From a checkpoint of a small self-supervised image encoder.
Model: 32-pixel images, arch resnext, activation silu, depths [3, 3, 3].
Training: adamw at rate 0.0025, 5100 steps, batches of 64.
Data: trained on photos of plants and fungi (iNaturalist), 22605 training examples, 14.4 epochs.
Rows from block 4 of a small self-supervised image encoder, named by matrix and row number. Rows with one number belong to one channel. Each number is 128 + 24 x the weight over its row's rms, rounded and kept within 0 to 255. All counts start at 0. Numbers have three digits each.
After each channel's rows are labels from the 100 images, of 14976, where the channel reaches its highest value: "colour at peak" is the nearest of a few named colours to the mean colour under the peak. Only what is clearly more common there than usual is listed. The data: photos of plants and fungi (iNaturalist). In brackets: how many of the 100.
# convs1: grouped (8 groups) 3x3 conv (model.blocks.4.convs.1.weight, 224x28x3x3, each kernel summed), inputs within the group 0-27
# convs2: expand pointwise conv (model.blocks.4.convs.2.weight, 448x224x1x1, transposed), outputs 0-111

convs1.100:135137111133106087104145112082127097133081108098146089113126115145103121085135107144
convs2.100:143086150112136110109112132126172121146145059146128126132069153117128105145127142091099143149183159125109114122094125127148117137187151079132115125127120108094154146179126136163157131132130098100134130101161136135117141096151142128164140124126140126191142110152113113141156135142127122092111125130148148127159115134159149144140172143159
colour at peak: black (62)

convs1.124:123120113126093119145080146120111106119133107120077174107130133141138110078121169115
convs2.124:136097131114148137139112117121103159088095091136114139112078144085127111146140126110128132150139074098079129140119113081110099173116163107131141126152111143135130170127143154111140125132078101145089139144143158121112168127118145119122161144148171111121136117137121163146125098122093140114120105149138122108139142129134147105140119136106
colour at peak: black (44)

convs1.145:153109129130099116105132106103109102138131106106084118104094106149100059132132117130
convs2.145:122124132069137098134102110082133118124107120091118134147119141103103110122136145148102126148178125099099136121121102125164065150145137149136155125115080099084133134164106141168162119138122094152107100150121129116098137109099137094168133131116121139149156095158123117148157093121091116086101128113157150104138160085111139157131133149161
colour at peak: black (70)

convs1.165:137099133123147099118091115105086132099090126141118087134106095094103131093118131096
convs2.165:103155088180100096128130089116112116164158156124109113139168095182100086131109176163109160114141139123169108099122155153105147136069131158120137134147176112142151121107111113120138155087136159125157121134121132140090160161101111146112131135133162105149106141116190132099094139166141137114167109115108074091100102135124103107160130086110
colour at peak: white (37); pink (35)

convs1.139:137140145116102148132132146124133118159156156159115103137067089087113114112167114146
convs2.139:112148109136097117144136153102127088135134110096168089164126103129107148101087136147147142078104138142132141108180139136146148151112111133087179092124148095106139104122125080138098109120160129194142121187106090102128070134121074130151124069089110139116121141116131105096132130118131117116131160104118136124105133126086105144117100112165
colour at peak: pink (35)

convs1.184:132135134094076082115097125132138118094080129122135130105076136139115121130089128130
convs2.184:123114124127131134157147126146144127138126104158113144130105148129106095151152122117117135132131094120118127111110163114116111145144125070136126131123137103188148150140169134108179152130147127125142175119150112114104058045160140123062165141170144054131182166153145113136090141125141121117156107130116094120135073125130154082103128121121
colour at peak: white (64); pink (32)

convs1.111:081142092133113087093109112097121108098090117139126109118094129134109098111145108101
convs2.111:138103121114115158107160128168127120156158099149142104117107127136136141125143098077129086142112159130137115111098148133102128116121146071135099111126104121118128130095129125073130123093135138107138139100144143164142129086145146125100125131134108094134093135113111128119090155140152120165116121122116087153110073124160127091114152109068
colour at peak: black (39)

convs1.109:132138107128090154150119090122144102102149104104132109093141087142102139086138097098
convs2.109:115142127162119075147075113059096113116112162084117135151166114159102116128111155149109167105139145124151158136151091132145154118087102190096159132126174125118145111124112121169127112134108133139120106166100097109110136159106122083162133115106131157108134088119124124129106086080090103075111133108159102082123140087066115162119088138175
colour at peak: white (31); pink (30)

convs1.206:124105118074111118154111118104100109119126116124117147099145130157095153155071160125
convs2.206:120068122059110122115134134138142122119113127136171118135116122092116138140193119102132085133133127124082151109125116125120079168154140094184135130100052126117097103117121119152151141111128087146110115149137115159136146101125165106143121143133109109125144102126087093118170129123120099132082132110151162150106146092142123131119140108146
colour at peak: black (32)

convs1.101:141143101138107143143115106098157126112121117103118120105148085141075154107142096080
convs2.101:139138132133120131172122147101091131115101144108142126135154118124131140116124123123156129122111137083130154156132097128130144117091120143108172125131137123107139122100130138111108082130115110161100123168099080122150117124133127088126135143143150157054121105097110132132113085055081121125102155116158106136109152077076115149087055142116
colour at peak: white (32); pink (28)

convs1.82:118126087119111112122109112128091118099128085099118088121120107098085085106117138106
convs2.82:099146067158050141128176142154140076157136155148138095112150051150114120124097159157149141106112121130151096091135160142116140133118122134100120131114150130132130099096127079111113154058129154119142145123097123128117122138102102161093121116139133115137121179118167148054095135144131158145167124103097099122052098159110055111140122065117
colour at peak: pink (45)