Rows from block 4 of a small self-supervised image encoder, named by matrix and row number. Rows with one number belong to one channel. Each number is 128 + 24 x the weight over its row's rms, rounded and kept within 0 to 255. All counts start at 0. Numbers have three digits each. After the name is the row's rms in percent of the matrix's.
After each channel's rows are labels from the 100 images, of 14976, where the channel reaches its highest value: "colour at peak" is the nearest of a few named colours to the mean colour under the peak. Only what is clearly more common there than usual is listed. The data: photos of plants and fungi (iNaturalist). In brackets: how many of the 100.
# convs1: grouped (8 groups) 3x3 conv (model.blocks.4.convs.1.weight, 224x28x3x3, each kernel summed), inputs within the group 0-27
# convs2: expand pointwise conv (model.blocks.4.convs.2.weight, 448x224x1x1, transposed), outputs 0-111

convs1.75 094:118133091123110110126106111130092111106140086107117086125120098098091076114129147106
convs2.75 125:093146064158047139133182138152133069154141148143136096123141052148121118120097157157141150111126116140150106092136159141117136132120129141096124126114155136126131110098127084119119162057137148127150139125094112126112132146096097163107128116129136120132118178125175144052106141147140165155172120098105105123051101152108060109150122060119
colour at peak: pink (44); white (27)

convs1.147 076:098107107111099128108129130121122110127119098090078127100105124093090086097114105134
convs2.147 091:117127103148103148112184142162144132171163111122131108133137102144116112102121140098149115095090140129143129130093165141069140133130114087149114110129142080137133126099131111093121161086162142125152136105124131153133124105148094152076134144143144088113116154100148144104077155153147159128140129132103089131090062122113109084142116078083
colour at peak: black (25)

convs1.11 173:121095099122125081126139137133130085087093140103124126134094100130096129086132091123
convs2.11 113:178131177120159144163135092119111139150138125140092134143132166090177118120131182143089139131096132144103165136143142149134123110137165141118136090158123129136133150153156157134115169168129104124147150149151111092139121155153140125115161119106156112105132137098151164171145137099131172098149100148193139115164126128123175152166094172148
colour at peak: black (69)

convs1.132 076:078095106093128077114135111098103121101108098102133129090143133131121155138111114109
convs2.132 089:106144104151090080091141124123151086159156157116135103111147097161077095103100154159141127068096135155164081116122169144144127154145104159134104093126148116164138115139079084144109164107133169107160085115122116118135125145114067165111113084112136129123148119089177128095117166137151145113176122108088127119106095148119100141159123107150
colour at peak: pink (43)

convs1.168 100:149147140087088090086098133147141117103091134127135141107087139161123126137093138138
convs2.168 084:117131124123132133148137132144145114130123137155106101128115143109102103135116120145116113148096086106112113089120163129131112074119133067100143133109132067118128146137146114088140130123156139142142157137139142116106081059138152151060160121150117075153140159110144108134073126150123110111150095107106079124133071152139130106101153119124
colour at peak: black (54)

convs1.183 116:088113099125147146113151122088132147146149086135129088152141085135149149118149089118
convs2.183 078:106122095132136114109136100098065121142157157109134121118153138127154133082096144126125096138125160160143088083138141137123140109071149177099105118156113152093125154131084133106091139112113135101147083107123145120115138159103110137101147121114105172151125097126143138121133160141151133125139122149127114137140153131126128098134133118134
colour at peak: black (40)

convs1.149 075:114097101106083144100121135148101085123107092075134121100147121119133134097117110141
convs2.149 078:148124134152135185127185143194125141146156085179132116119091140127133105121130117102121144134120125124137117114101156116081139128125146069134129118137149091122145149109184128086119164105144129130148191124157144166144124075168116138110157115140152073131099163120136134132105147160146170169143124142103094154129104133152141075157143117085
colour at peak: black (34)

convs1.85 149:117090082092099120116107095127135145120118096104108101122139119091104139144102113084
convs2.85 087:095150089152098120130146099114118112139142144113119109126145090155114098130144156170084143115136120139148151122138151140098134151098132143132134128120150108154129113089124117136159161090141161126147131139114115118092146136104118151124130138143166091112163147140171146096092143141153156112162108117140081057097104136108097119176097089132
colour at peak: pink (31)

convs1.54 077:106123109138122116120138132130130097132092080095132148125082132116139145124090065106
convs2.54 098:092160075188071117136145137123140068145132135128133113137135067158092116129090166166146158092117124140154111093150140158147132149108112162087144105126179123132145107108128066130119149078128147143146136145117108086118137163108081136142139088104130133132129147115182136065101121127126147133174132077110101121077114131104080133152126081131
colour at peak: pink (26)

convs1.173 100:109141144096112111097106104116098087111115133077088118105116145123116096149108105153
convs2.173 090:092137060123100120114145137137138122146142127140133113127140089134100102133132122152134114152128111100129083089107182111124080134119128104152142153121124081112139115113088114076146112069149147144162103137127131115108148111127162136081109143156123073137153137121140134082105139121139128122145113128094113117087096130131091102131133063110
colour at peak: pink (25)

convs1.143 073:104092095127094122113096134131076111094109120096131087125128081145130118114141107122
convs2.143 115:127106129153131140111126097159132127147162098147109116132097137129097099134119107110088148141116148131132102093123141122117150126122149072117120141133152084117165137134162128114105161116144128123149177119148148151107118066130133174110130111095130078192105173101126108133116140200146115148136130125111109139138109172169140085153183116117
colour at peak: black (55)

convs1.137 100:121126129126086122144076135126124077123143125138080159122101130126125112072133156135
convs2.137 107:141085134127155180142147129185113155089109068179124134106058149088137113138129104090122129155126090108090127124110108071093124159125151085132128121131124121127128168122174149095135128126088093123095178129130161118114148089128142132102159125150148093138110155125114168148122116146114147152124110146136118127137137138172137093151147132106
colour at peak: black (41)

convs1.6 059:136124096122135107147144138110065101112100140130113100119104096120106113106145109074
convs2.6 099:096175095161094103102129119126129095126144140098119112131153110169094127130101110158141125124080139113176072127144128129159162125111118136094133111129161102108146104111087116102083109100132166135145098140136125115123122153121106164142102121109150128132113128072121108105073136135135121158128127091070082125092102148106105121141126105116
colour at peak: pink (28)

convs1.56 169:139098129145145136086137139139140106139101100137078098075107130137130113078149124140
convs2.56 065:101129118103145089116117135087101137160158138119146130146147138135138150080091174127127079106091144160135087133125154139150121146091113168113130094124102119098161153165068124141082112141146129121163062126138113094122125156145103102141153108086116167135117080096139115126159167098143123117133097162124138149138122093105143147125104125140
colour at peak: pink (37)

convs1.78 064:139134080143134128132119118145092108111143101112116097132120103095079070111146148118
convs2.78 123:101141074152059156152182149157135074157135140165137091123134064130130114111104166144151147108131105137137131102123161144121135132122128135081119116096146116128130113107150076116129161073141135122140162111091100125115114124113088128095149105144133114130112190115181155067113133129134173150182113100133109134058102123113060119152119077121
colour at peak: pink (46)

convs1.20 177:134174151128113170117146146122119166170156120170128126140153143118153118169133163120
convs2.20 107:127107130109155098114105104119157154126121141152120178108125146132088079168143166121111112147151096103119142119059138116114097143147153121127108161156112118162113155127120150122152152143121126097131126098168122132141152106167156105097152177158119098109208112142132127136118125114124119083121079133126124108161059091139158130145124133120
colour at peak: pink (55); white (33)

convs1.215 100:110126084082098099124103098107096115109115096099121110106106106118130124113082135120
convs2.215 087:137126143054133122147126122139138133118114131135128108134110154074126108129181153145117102136142128135083210130133071137140084129164152127147128124115070116114109138124139137158165154127105074125095123146117108131118122098129146097127156118125096117119177110164146130149161105125103135108117121107207166117133165091121139134147119139160
colour at peak: black (36)

convs1.160 072:125139100116102115132150107099143130134161109101084133105091112149093075156124104124
convs2.160 109:114119138106140079129087117069115126120102112089117148148121132122107121123126136132096139127166116099097131149130110113181095141128115139144145126108102101105138128165098134196158111146130104152113085154109114093097136113105123099175131129117133146139148080156118124142160087115097108084106133124147141104135165096095132165129120150179
colour at peak: black (55)

convs1.44 075:089135083132096088128122120113126109119096082132124126136078112112123146127114079127
convs2.44 098:082139075166066128139149121145137069138136153133144107122149070162097138132087164153123138090090128156164115100168124156135137156118110147107127109112154121157133096110132073140107161087124164130135141140112107121109134142098100156135128103102117124135153161100167117064090131155144130152162127091113104107077085148113084127146125077138
colour at peak: pink (40)

convs1.223 028:129090155139100106139107117127103171149101162127161085131089118107154121118120129160
convs2.223 127:130160105093102131091145136154133110150110166164131102123160107125121117110139129142139071126132127097153096103108125160114106147132112111115099136095083100086098099112117104080148157102130130110122127087121158178139109097141099146119093138160122103143113145123115123100089103161104133141123143095098107138094109137143099107121164107080
colour at peak: pink (30)

convs1.138 062:114093128116103127152121106121106086103099129116121150108110114102082182106105131104
convs2.138 095:124143104118082131117138131170154079146137141145181085119155095162099130093106132136158073058088151106164102116144111142133144157126114121147123082133114111136121089098120070107108129098118168126127127126144106135149092116126076150078094080122116113107148152095124125091066124130126134144134158065082100128086099143127100124130125100107
colour at peak: pink (34)

convs1.188 146:083114105150143140146129154089121103136142095096102091120145096149113106114135086110
convs2.188 073:127111126113146137114149134109058138148153124147130130124148130119163132065103150113145100119108147166126097134125156138116139103080127164104107084129107171091124143147103143128087139138132109097143106105115132111121147150141103127117141132123123175116112112114135179135124166117168175135142114162135117145128139123121132138148104137130
colour at peak: black (49)

convs1.41 064:088122103134107104130124123103116102123105088094136121094085117117125127124104067112
convs2.41 084:091148074170065117129152132145151066148138130130147107123136062162078120117083161164146143082083130148165099109150137159145123153123104139105128103119160109147136090121108070128109154089132158126141126145111097086118136147104089141133124107115125126120160147085170128064102137130131141140160127086106109116070086135101072138140122079129
colour at peak: pink (39)

convs1.177 121:096147146090116119075114105099088132116120138125080104120120146126115138155113098159
convs2.177 093:105142073155088122114168138135130115158147142141115129126138083143108096134138155141143144145129105113136091116094185122106108135105121118146131147129149100139135113104098117097144154067154151128162113119115116123105145131119138148069113167163142095125136151107159143087090154130141141135163106121092091111086099130109093103139109067089
colour at peak: pink (40); white (34)

convs1.18 070:104142132114138149150114113105081141138126108152110101103113116129134108142127141045
convs2.18 080:116119099077120123158146128129099128108099151152161116112122116113110092131166125134116079130170099104100151116124111090130087155102158126124131145146080128137104145132135130139173171105103116122101136139127113169106114116120131103120139148180114127149197139176131134115099110127120126131138117125141101108115131096143120112128127102140
colour at peak: black (36)

convs1.119 098:120126098123097105143096147110110100111125089119087170105124125130125112091107171101
convs2.119 110:155096145118148136118127157134107146091094094124144142108087143090134103141135132107144143138137070090073127140102111082109093194112159100131133130173119123123111162136124152118134131135084090139091123140153148115136178135143135123149136132135155144131145109124125157146150096138095146094116087163137134125150147121132150127157119140115
colour at peak: black (26)

convs1.159 048:125131083101080139124130141148136123117170100079166129096149123135157141159121111129
convs2.159 129:120132141133143088121076142050119136123103130079130153138132132133118132130091120131159128120131125106119139179133118132182149112114102153111134118115137127107129128155095139165120089159127109131113091139098110075124122123119112090140136125126124182094138083130125106145121089066097090078122145137132119108133139096057129183092094154161
colour at peak: black (37)

convs1.35 066:108153098117121122158120120123119117147116033119128114148117110121127148151133110100
convs2.35 105:112127135110151099127106123123123133146139115117091141153108149125098118125089151115096127145176147108125090147127117138196100109125130119080147139109106084062157140175123131125148115153140109135139131129127148093085128093118132151150134133127123121195116123136135113144134120189118112102111146136115119121153144138131139149128176155135
colour at peak: black (54)

convs1.189 106:111105092142109108152107149109152116105109081105156105113114097137116114087111102095
convs2.189 088:156110164103146135128134158108145145130116061129123164150104136087149120116124135111136135112125125130086153185103120142122130136154106127131140078124104117121143140161125143165106103164134066140101114129111133092153149136148129088167138128116132155093127107097111149150172113103118158083109127165159165139141125091119136180136107166149
colour at peak: black (48)

convs1.174 048:152136138097096092124115108143157105099098130091178143126093143109144104110103147114
convs2.174 110:086121097115137101113091108118133140127128115111129117132100123111117122150117109141092106155135136115110127075126120127159120122124133086144120151114118107111138139159113117118140113124138120111133119136125149117076098078091167141107141101116096103177129125172116095117109127148129077116126136144131101097140120152152122100097166104184
colour at peak: black (48)

convs1.112 056:085108087092128083137128137089119114106112093102125155107140138155107158126105138114
convs2.112 092:094141096134087103119149128144141063154134168139148093105162089154081117094097168148143102063082126142152099104132133150142124137130114141112114077122126101148126102129111068134098152106117167106135128118128113119136108123123056154102117073108117128124149139070155113081093133142128117130155124083103107122101094141125099137144136110139
colour at peak: pink (42)

convs1.130 069:080097108099138078114133118100109119090111092107133139090152141139132158143112122120
convs2.130 098:086150094147091089101151126128154073158151155126125097118153094159076108103101155161143129070099140157161093105129158157148124150140098157128114090111142109160145108139086073143102178110135169108153105119112123112126125139115055158117118077108126134123140124093175132090116160134145143121175126100091124129107101144120097137162127106148
colour at peak: pink (44)

convs1.8 179:123165156136127172131144142127116168170157113170133130136149148129157127167134164106
convs2.8 093:109124107106139095139099112116140146120114153159129162115136139138081070168141160122115094153173106094129156111083121106110096127136161137112127179153112125149119153128120144110170152121107132097121128116159126148131134103151153100089158167178111104124209107170122122124097116110118110096124097132130113107144096080143143111127117112111
colour at peak: pink (32)

convs1.121 119:105118093118151099140135117105125144115100099084140154122164164157140116145082147103
convs2.121 107:115115125107106114113143134121146089159163115115164093139126117125108147052109139113129084070095165165129117118132152146139128139143082121123120073102097097127151097141090094140089121118152122122153092122137125110143094111146087140123098087060095134134104115094122099107158170134157107120129139124128155161122109135127125138106133119134
colour at peak: pink (37)

convs1.166 074:169114163146118094107120105091106097104119128128109099129081117135098095126143138097
convs2.166 087:163110159085134127129144122141152119126128073129132129144066155071096102136153156121100131155138135120081133119106116113142071171163163087122137128141090082101148137160135150136147150134131082134118136134185133122142145100147150125157132125104144111167152136113122124146163124146114142107117123118177155129161127117154168143162155147146
colour at peak: black (81)

convs1.128 058:112169086109102120153146142104153135141110119145124146166120090102090135113112133082
convs2.128 144:122148114114096139154138138149143089129120129122170090146145111133099166108126115149133087097074156120143129092166090147129143142138126119130164098124108101120123090102138095112084113111132137175109136171134101142141082118127112134132096086098071121103109142084114088102119113124117103158107189081134142149108141134127111128117121115123
colour at peak: pink (32)

convs1.103 085:104097146094128108103107118149118170137111134129120161144108144099156112183105162121
convs2.103 092:153122146127152117130135196102102138130116108108143159131119150105126110117093112109191130138106128117122128156093131136162163098098121159105127107143131118090142156177101147117080098159133082119120095116123139086171145138162120069136135127121110201116114076096117135143132109085108108110104134160136132159149131077113146192094125162120
colour at peak: black (54)

convs1.48 072:156104156121159161091143135143139111120126142093105168114143158136134122097084120089
convs2.48 167:121160125141105119145132162107135092145139124109152100171141115138111156100094136147148141078115150128144138128171130146166140140126111144085182098132148107100155111131126090131118091126168134196149121173118083104140089135137087110168127079091107144112129130130122113110132120103123112125114179091126130140115140102093121156103103130131
colour at peak: pink (26)

convs1.84 059:104119111125136095097134128096092078159104123143128105150086169144130094107125137134
convs2.84 135:112111123118134094102083120106157116151147120120116128152119134144100122123101103103116120137144158128135102107109121145156134118156125106117130138116122103099169140168105127116124102135142122122137112112121147131109121088114128123146121132123093138185130093135090073126155139145133065108089137127097138146148122123142132118099171127136
colour at peak: black (53)

convs1.113 068:080088115089123086110138128101099110100120113119139118084129119124111174133124109112
convs2.113 092:107151102158095084100140139128139086152146164125140104113157092165075098113098163167153137081095131144170069111125162147145129147134115162131116093124155120153140108135078094146107167104127166104152092124114107114139132158120069151105116086115145134115146124094177141098103142126136149114174115100076112122107096135113096145159116106150
colour at peak: pink (47); white (28)

convs1.162 093:128100127119143101121087111106085134097090120134119085120105089104107128096112122097
convs2.162 089:101150092180111088130137106112117120162156147123109117144152100167103062118108180154115175120152124135157106112110157150116146133072129146123150137155180100133168131106117123123136129088148148125163121142120137126089149144093095132114145152142151111148116143121196134107095133167139122099169102112097074083102105117124104107139133083102
colour at peak: pink (26)

convs1.96 068:102109114119124119110085127132106128086129134148093127113080109104125084131083100110
convs2.96 086:169125155128112172096177179175127132141160079149169109099090142115144111124165095108140110128103157149139132145074155126106130130144142092138094098151118124127116134098128128131130123110137137103149124105167125178196149130196137103136134124138132109103109115099130156136113166102149152163130140139116117172117099097157143139151133131097
colour at peak: black (46)

convs1.186 061:103143139106105121075140139103173111115110131091168104131102139169144106127124102141
convs2.186 130:097119111119145067085075105078147132127121116083144147129110128133115114156127116135097135147147138114127113111121117128167114137137116131151120169124116128120136135171064127164139112138130127103123071124129152115101134102094156124149122128112120141185163094172123096126144118147120079071122140151118128102145141137118133136104150123188
colour at peak: black (58)

convs1.13 188:129162155133110168119142136132122167168161098163135134139157152118161133166126163119
convs2.13 096:112112113118150087125097104110154150124119143158120176110127137136084076166143164119117111145150099106120150118071136110119097135148153121121120169151124123163125156117122153124159146137123123101129122109164116125137135107153157093093154180163109111109214108155120120130112119106119107083117094123129122108144067083129147127132121122119
colour at peak: pink (47); white (37)

convs1.19 036:107167106114126141131161139088114129131119107192107093149109101114105093126139120113
convs2.19 108:148154134117126131100126136144130116120079163127121111114149119119143103116125110151164099125102121083149088123104078148148113129136121125091111128116109096072091105110113120119111128127093110117074120108102143159145111110121102142137081121132134143134106130107123117126103067144077137135122139095107122140113131131128107140136155137099
colour at peak: pink (32)

convs1.152 038:087109091121085091130122096096101137140150125088125131130075127140115120132136102114
convs2.152 113:147126131107120154140161170137140132140120124128151123136136118129152147124133110100171073123088145107135169138099110150110153130123117122135138105137100126140095128101127124084111107118127114136100121144115098139171117121160130069120120120132117152056122107111109147121125114062110133139092141136153132161108120058100119130092078126097
colour at peak: black (62)

convs1.89 057:108098135112138131118076145168151146104133160136067145132130124101114118135084126119
convs2.89 086:150115141103113188125177175170114111136127082133176114115108123113137116118157106079166063121097138115124119156096132120130147111109121101112118105132091117108099114110138122112119108114120106132115135109129117163191124121169137091129111138135130133096108133119115143121102132101129153168112139124083103178108099090140121159104117121097
colour at peak: black (50)

convs1.93 072:071109135106139087075090135138146117107092139138107147140106127103116107139128124101
convs2.93 116:143118113107103170132189188154098113135128106144175097109128106114149134115149123095189095118116115121119115142096148127088123142092127114127128103142106121124088122085133115077138116102138108140129130125122114131166132134155120097116117140152137140080115127110129149105109138101131160156124123118119108157096104084129107125109084109051
colour at peak: black (42)

convs1.94 060:118125095111116108102137099109087121094106084130159104105094117110121089156140104120
convs2.94 109:116116126116125077114110103067119109123121118101091128141122132127138117128126159130095142134195140103121111134121115112174099122137135153113121116117116123075141130169101133189164137128115114109121100120118137114087146154095129124195133136125144156176137095154117134128136113142102134085107127124134122084137157118105135159135145135177
colour at peak: black (53)

convs1.212 072:146110121093105129102103109187129125100110095111113106110118096093139103095140104119
convs2.212 089:119117129134138146130132105153086111108107169125102144106157128141127141157101141124136146145077127141138078138138098130131141115097132162071125152123127179102108145113131146138064142136080128110102129109102130125111170167080146130146127142128137180126143133082147146144160110155113130149134112117129131136132132136138121127140144150113
colour at peak: pink (37)

convs1.213 146:128123122137090120111090123116128142123089122123136082117103090088119089084101110144
convs2.213 092:154127156136150132146149096122075130163172102144127126148133147113144124114118176132096139128088157162129143132146167150140139088103150128097124085142127130130155156160130146121093164148146124113167133135144124118120140141145126135111163119099139133138133132071147167151142167127169165111144115162174120108149127139132154135158119149146
colour at peak: black (36)

convs1.126 081:082099131099124084112127116105095105102110115111139111088118107113096165133119100114
convs2.126 083:128142114157102078079154134117154096162150149122135113105155099161082077115101159146146139071110135153158077125117171145131136154136112165131094093134157117172132114134070100142109166121133161094153087104131111114138125158115071161085113109139146142126141125094176147106106160148144143098175113116084114117114087135114112145158118113144
colour at peak: pink (40)

convs1.58 104:119130095107098105125106104131095109100132082103121091121122101098094086116122138103
convs2.58 119:099146069170059127117161128149127086140145164130142114115163053164121135140099136166136148112106137135165078089146140138117157131108123135112128136129161152141133104092110092122094147057130164126152125134104121136120141157084118198119106127116130127135134165121151128061084136157140142158161129094069089118069106180111074104141125064121
colour at peak: pink (32); white (28)

convs1.53 059:103098126080101080175140113125110121137112161098106162120122145110148141131141145101
convs2.53 110:150140138142137139114141138158104147141122128149189111120156140115128111098121098129146114119074172106143115144124079135137130135096141104150148100175132123109119159123109136120103096133116104149111111172144117140168127126167109115098138126157118132090110116096109133138117094121082134134090175121108125155131151110133140146112107140118
colour at peak: pink (30)

convs1.150 076:132150152130134097136108094090160138120157130137079143123095152129082108151123118091
convs2.150 118:138127153110151092113111129106104123128115114094111143145121153110108113100092152140124131122136134106104071166129121119218116103110123149103130113127112099045141130197082139174100105166128100137123079133123132086126135114132112115170112125108131174161114099113128134158143105154098112111111133147097128122153161121100154199130143168164
colour at peak: black (62)

convs1.136 096:121095140147152109139132102150105135097118109092152147094162174153155123149100143156
convs2.136 219:097129104121096126129138141131157086152157111120152078158126103136106157053105118123130115076121163157139122104139140151146140147154084128125145086091123105120164095141127081133106104113159135146150127139109120119127085112127086129147101083083084133134106124121117091092154157127150096141118165105114154158112138120126101126100136110139
colour at peak: pink (32)

convs1.37 065:090120107144118109133139115102124099132102082099133140106079131107130138124112067112
convs2.37 093:076144070171068119128160131132150068147140146129136110130140062162082120124083160159141143081097126160170113096154140160145139147126102146098131107116166120152144102119122068139117165086128161129148135134110116100107143139103088158134133096100121128136146154107170120061107137153144136137168121093109106119079095147108080128156126074133
colour at peak: pink (35)

convs1.114 074:086113100106140082140150132103124129099117091108149161107148142140119179146107146113
convs2.114 107:105153105130089096114142123132158061155129169122145081113166101147071118091101167157142105050075139142158094107133136157142124144147110150120110081118129107143133096138101069143084153106126167117134113118129113128145104133125051154116104058093127138119140132071152109092122134137127128120152131085098128131110107140121105139145131115151
colour at peak: pink (37)

convs1.123 076:084098119080128092100135127091104127106112111125140100086144119129113160139121097108
convs2.123 091:104150099158101075093136139112144092155147156114138111117151096158087090107092156166155143073106130145156067115122172140150122145134102162124116100130156123158144110134076089147109163113132168108150088127121111111132132166116066149115114090113149137122140118102183137096118149127142148107185106111074116116101098135106094140154122102156
colour at peak: pink (49); white (31)

convs1.88 164:121092084092090130123117082140140140119130091097129107116138118101113139135113117075
convs2.88 109:109159109157101112140136096108117117132134154114102130136147101146120112134128164171096143109129124143148150129143135141114143144111116164127142121131157138150129112100130118166135174107127155136137127152115107105103156157113120143135137124118164115098151134134175160112102131123138167106161120118156098070107118133103103126181085104148
colour at peak: pink (29)

convs1.36 096:083134077140096096124116130129130114129097092128143125140079109116125150133107079129
convs2.36 095:095152082168073116151142130139144066146128159140148107134154069165107125126084177164130139088109124141165120108163126161142148145101124168086137116124156124142133103117136070145115153094118158138129147149114103115115138162110082152144134093105127131133141158112178110068098120147131136139174125080115095108087107147109085139147124085148
colour at peak: pink (39)

convs1.144 095:118090099109081138094114137145088080115131100081134107107141106136130128109123113134
convs2.144 082:143114136153141157139163126171129140146152083181120113128087143125114086123124130113110149132134117121127128097103154113085133134122142073133133121140156074135152152115185134092132180111147122130148195124155150151127119068165113140098162112135150063143108162117139125137110140179139157146148110131115094136141097133155143069154158114091
colour at peak: black (32)

convs1.178 111:087136140085118118080117098095091136124123136136079099122120137121113148149120094151
convs2.178 089:106140074167092133116174142135131111161143154139127129123149081147105095123117163142150151123116105113141084113107185141112123129095124137125124129140156104150134117103101116106125167074142151120156113113108109118115137145109113149072127157161128111127128158096171139088078138143143143135164103119087079117083090137102097103135094065092
colour at peak: pink (46); white (45)

convs1.115 103:116159089111116121141133118104148131128087112099122155158144125139107126121076144070
convs2.115 157:106127110114089123147137139133147083151155122127168084154140108140114164087110133126132085080101167151142125094149127150139150153142100127134153089109113109124154090122131082132100115112149134150143132159133098126139081113131094129141099075077072132121102138109112089093142147126149099148112162097127148159105136124125108127106121110134
colour at peak: pink (43)

convs1.141 079:111103134090120138103163103111128111165107100113122152105125135080131146088087106140
convs2.141 102:135153112129104170144205212144096108137126147138179128109167100129152149121135137127220100134094122111142097145103156138103142119096130134109130115134123125119102120088131124049104135103132127134125129125108110137159136124149125126107111147146123154085121145101141154107100120103123159149132129136116097159089119109102099141128075112078
colour at peak: black (54)

convs1.105 095:102108142108147089092105142135116166120091144136119148146103147111146106192123139135
convs2.105 098:152106151113146140117146191128108144132118079129149143122108142109143115118114107083181107130126116116104133172082139117154146125115107135131122093131113119117128151161115138123106083159128074122119110120107139095164141133158119083143136127146122184086117084107108150145136125090114137120101122159127137164142137084115136194100102160115
colour at peak: black (48)

convs1.161 073:113115098126125100130099115111103145098169144134104088144100098131106068141133123107
convs2.161 097:132131117113096137143135138125137116139126129123139117135147105159148160125117117112131052105104154130157149121117103150105176124117111130121131112129104148144106108083120107101120123102120151126104118134119099152157106116140126096114108124137109130069105110135122118108090123085130114139114148122135108136096104089099113112090089108113
colour at peak: pink (27)

convs1.52 082:091122103144120113112133136126131103139093086092139132121082128122132147129086071106
convs2.52 089:093163078179077116136141148127137066142125147133147105133146070158091117127088164173133150095114122136159113091157134158147137142108118163077141105131176111132142103110123068132118149087129148140138132138118102083119132157106089138140132093112136130138140153105174127072086115134122137127169127073111089111083102131102083128141136076135
colour at peak: pink (31)

convs1.45 071:086133104106082074160101108103107142120119144146135099126103101112112123133152144148
convs2.45 120:119127110113097113109136136141157096153155123125163094144131114125089149104114116113133086094075169151138131087133132145135140151145113111142140097114111094131140101127095092122103106107148126143146102157135108128147097102136105119121107090099080120110102119083107090102134145124140087127095162106116149144112132114129112127098120114128
colour at peak: pink (36); white (32)

convs1.170 114:122103106129086091155099139128145112097088109106148122111088115126117119091097116096
convs2.170 075:118107140122142115127093129093163153119120099116125160136099115132147129142148101122127157133160123128107166158146132116126141171160097147174131131078136144111156128163121117180129103155129109131112107134095152097091131128089154082162137124123126139144141096152101123124169121114133115091101141146165151102131148105119109147106133139155
colour at peak: black (59)

convs1.163 112:140098122116127099107085114108085118097102115126114086116104094104101135100111119095
convs2.163 099:098148088158103104126143097114124122167164154127102119138152097163106068123116178153099157122148126137154112095112167148099135137088130147127138132144164095135154125096119112115146145077150153123175127135125139129088148142103100143102136141148142099148114145122179137103099146173145133107162098113106082073103103126126100095147134084103
colour at peak: pink (26)

convs1.74 050:087113090149121137124136144086099114108117110114121110140102087109096081126108095131
convs2.74 096:097128087123082118151158132127145081156127130170131044125128081128143106087096169136131124099134095131129117108116163157143133131122110116075123103064125114125125109127142055111142150101145130120144153115098163117108096098108083147091142099176146104141081169127151127082110133156137147131167106098106098136068098158118058129130154095133
colour at peak: pink (50)

convs1.175 109:136101106132087093136089136131141118097086111137137129091089099119102121103097134101
convs2.175 067:106127125160127111136134116110156147165154121144122170164113104144108079161134105128156173109162144129128157150135143145140158145131072155172129139073173111180189126160125126156109125156143116094143133129044118112097129121079138056137140139135104165104159124110126140113154125087136149087126131143132132108120124067108091141099094131153
colour at peak: black (59)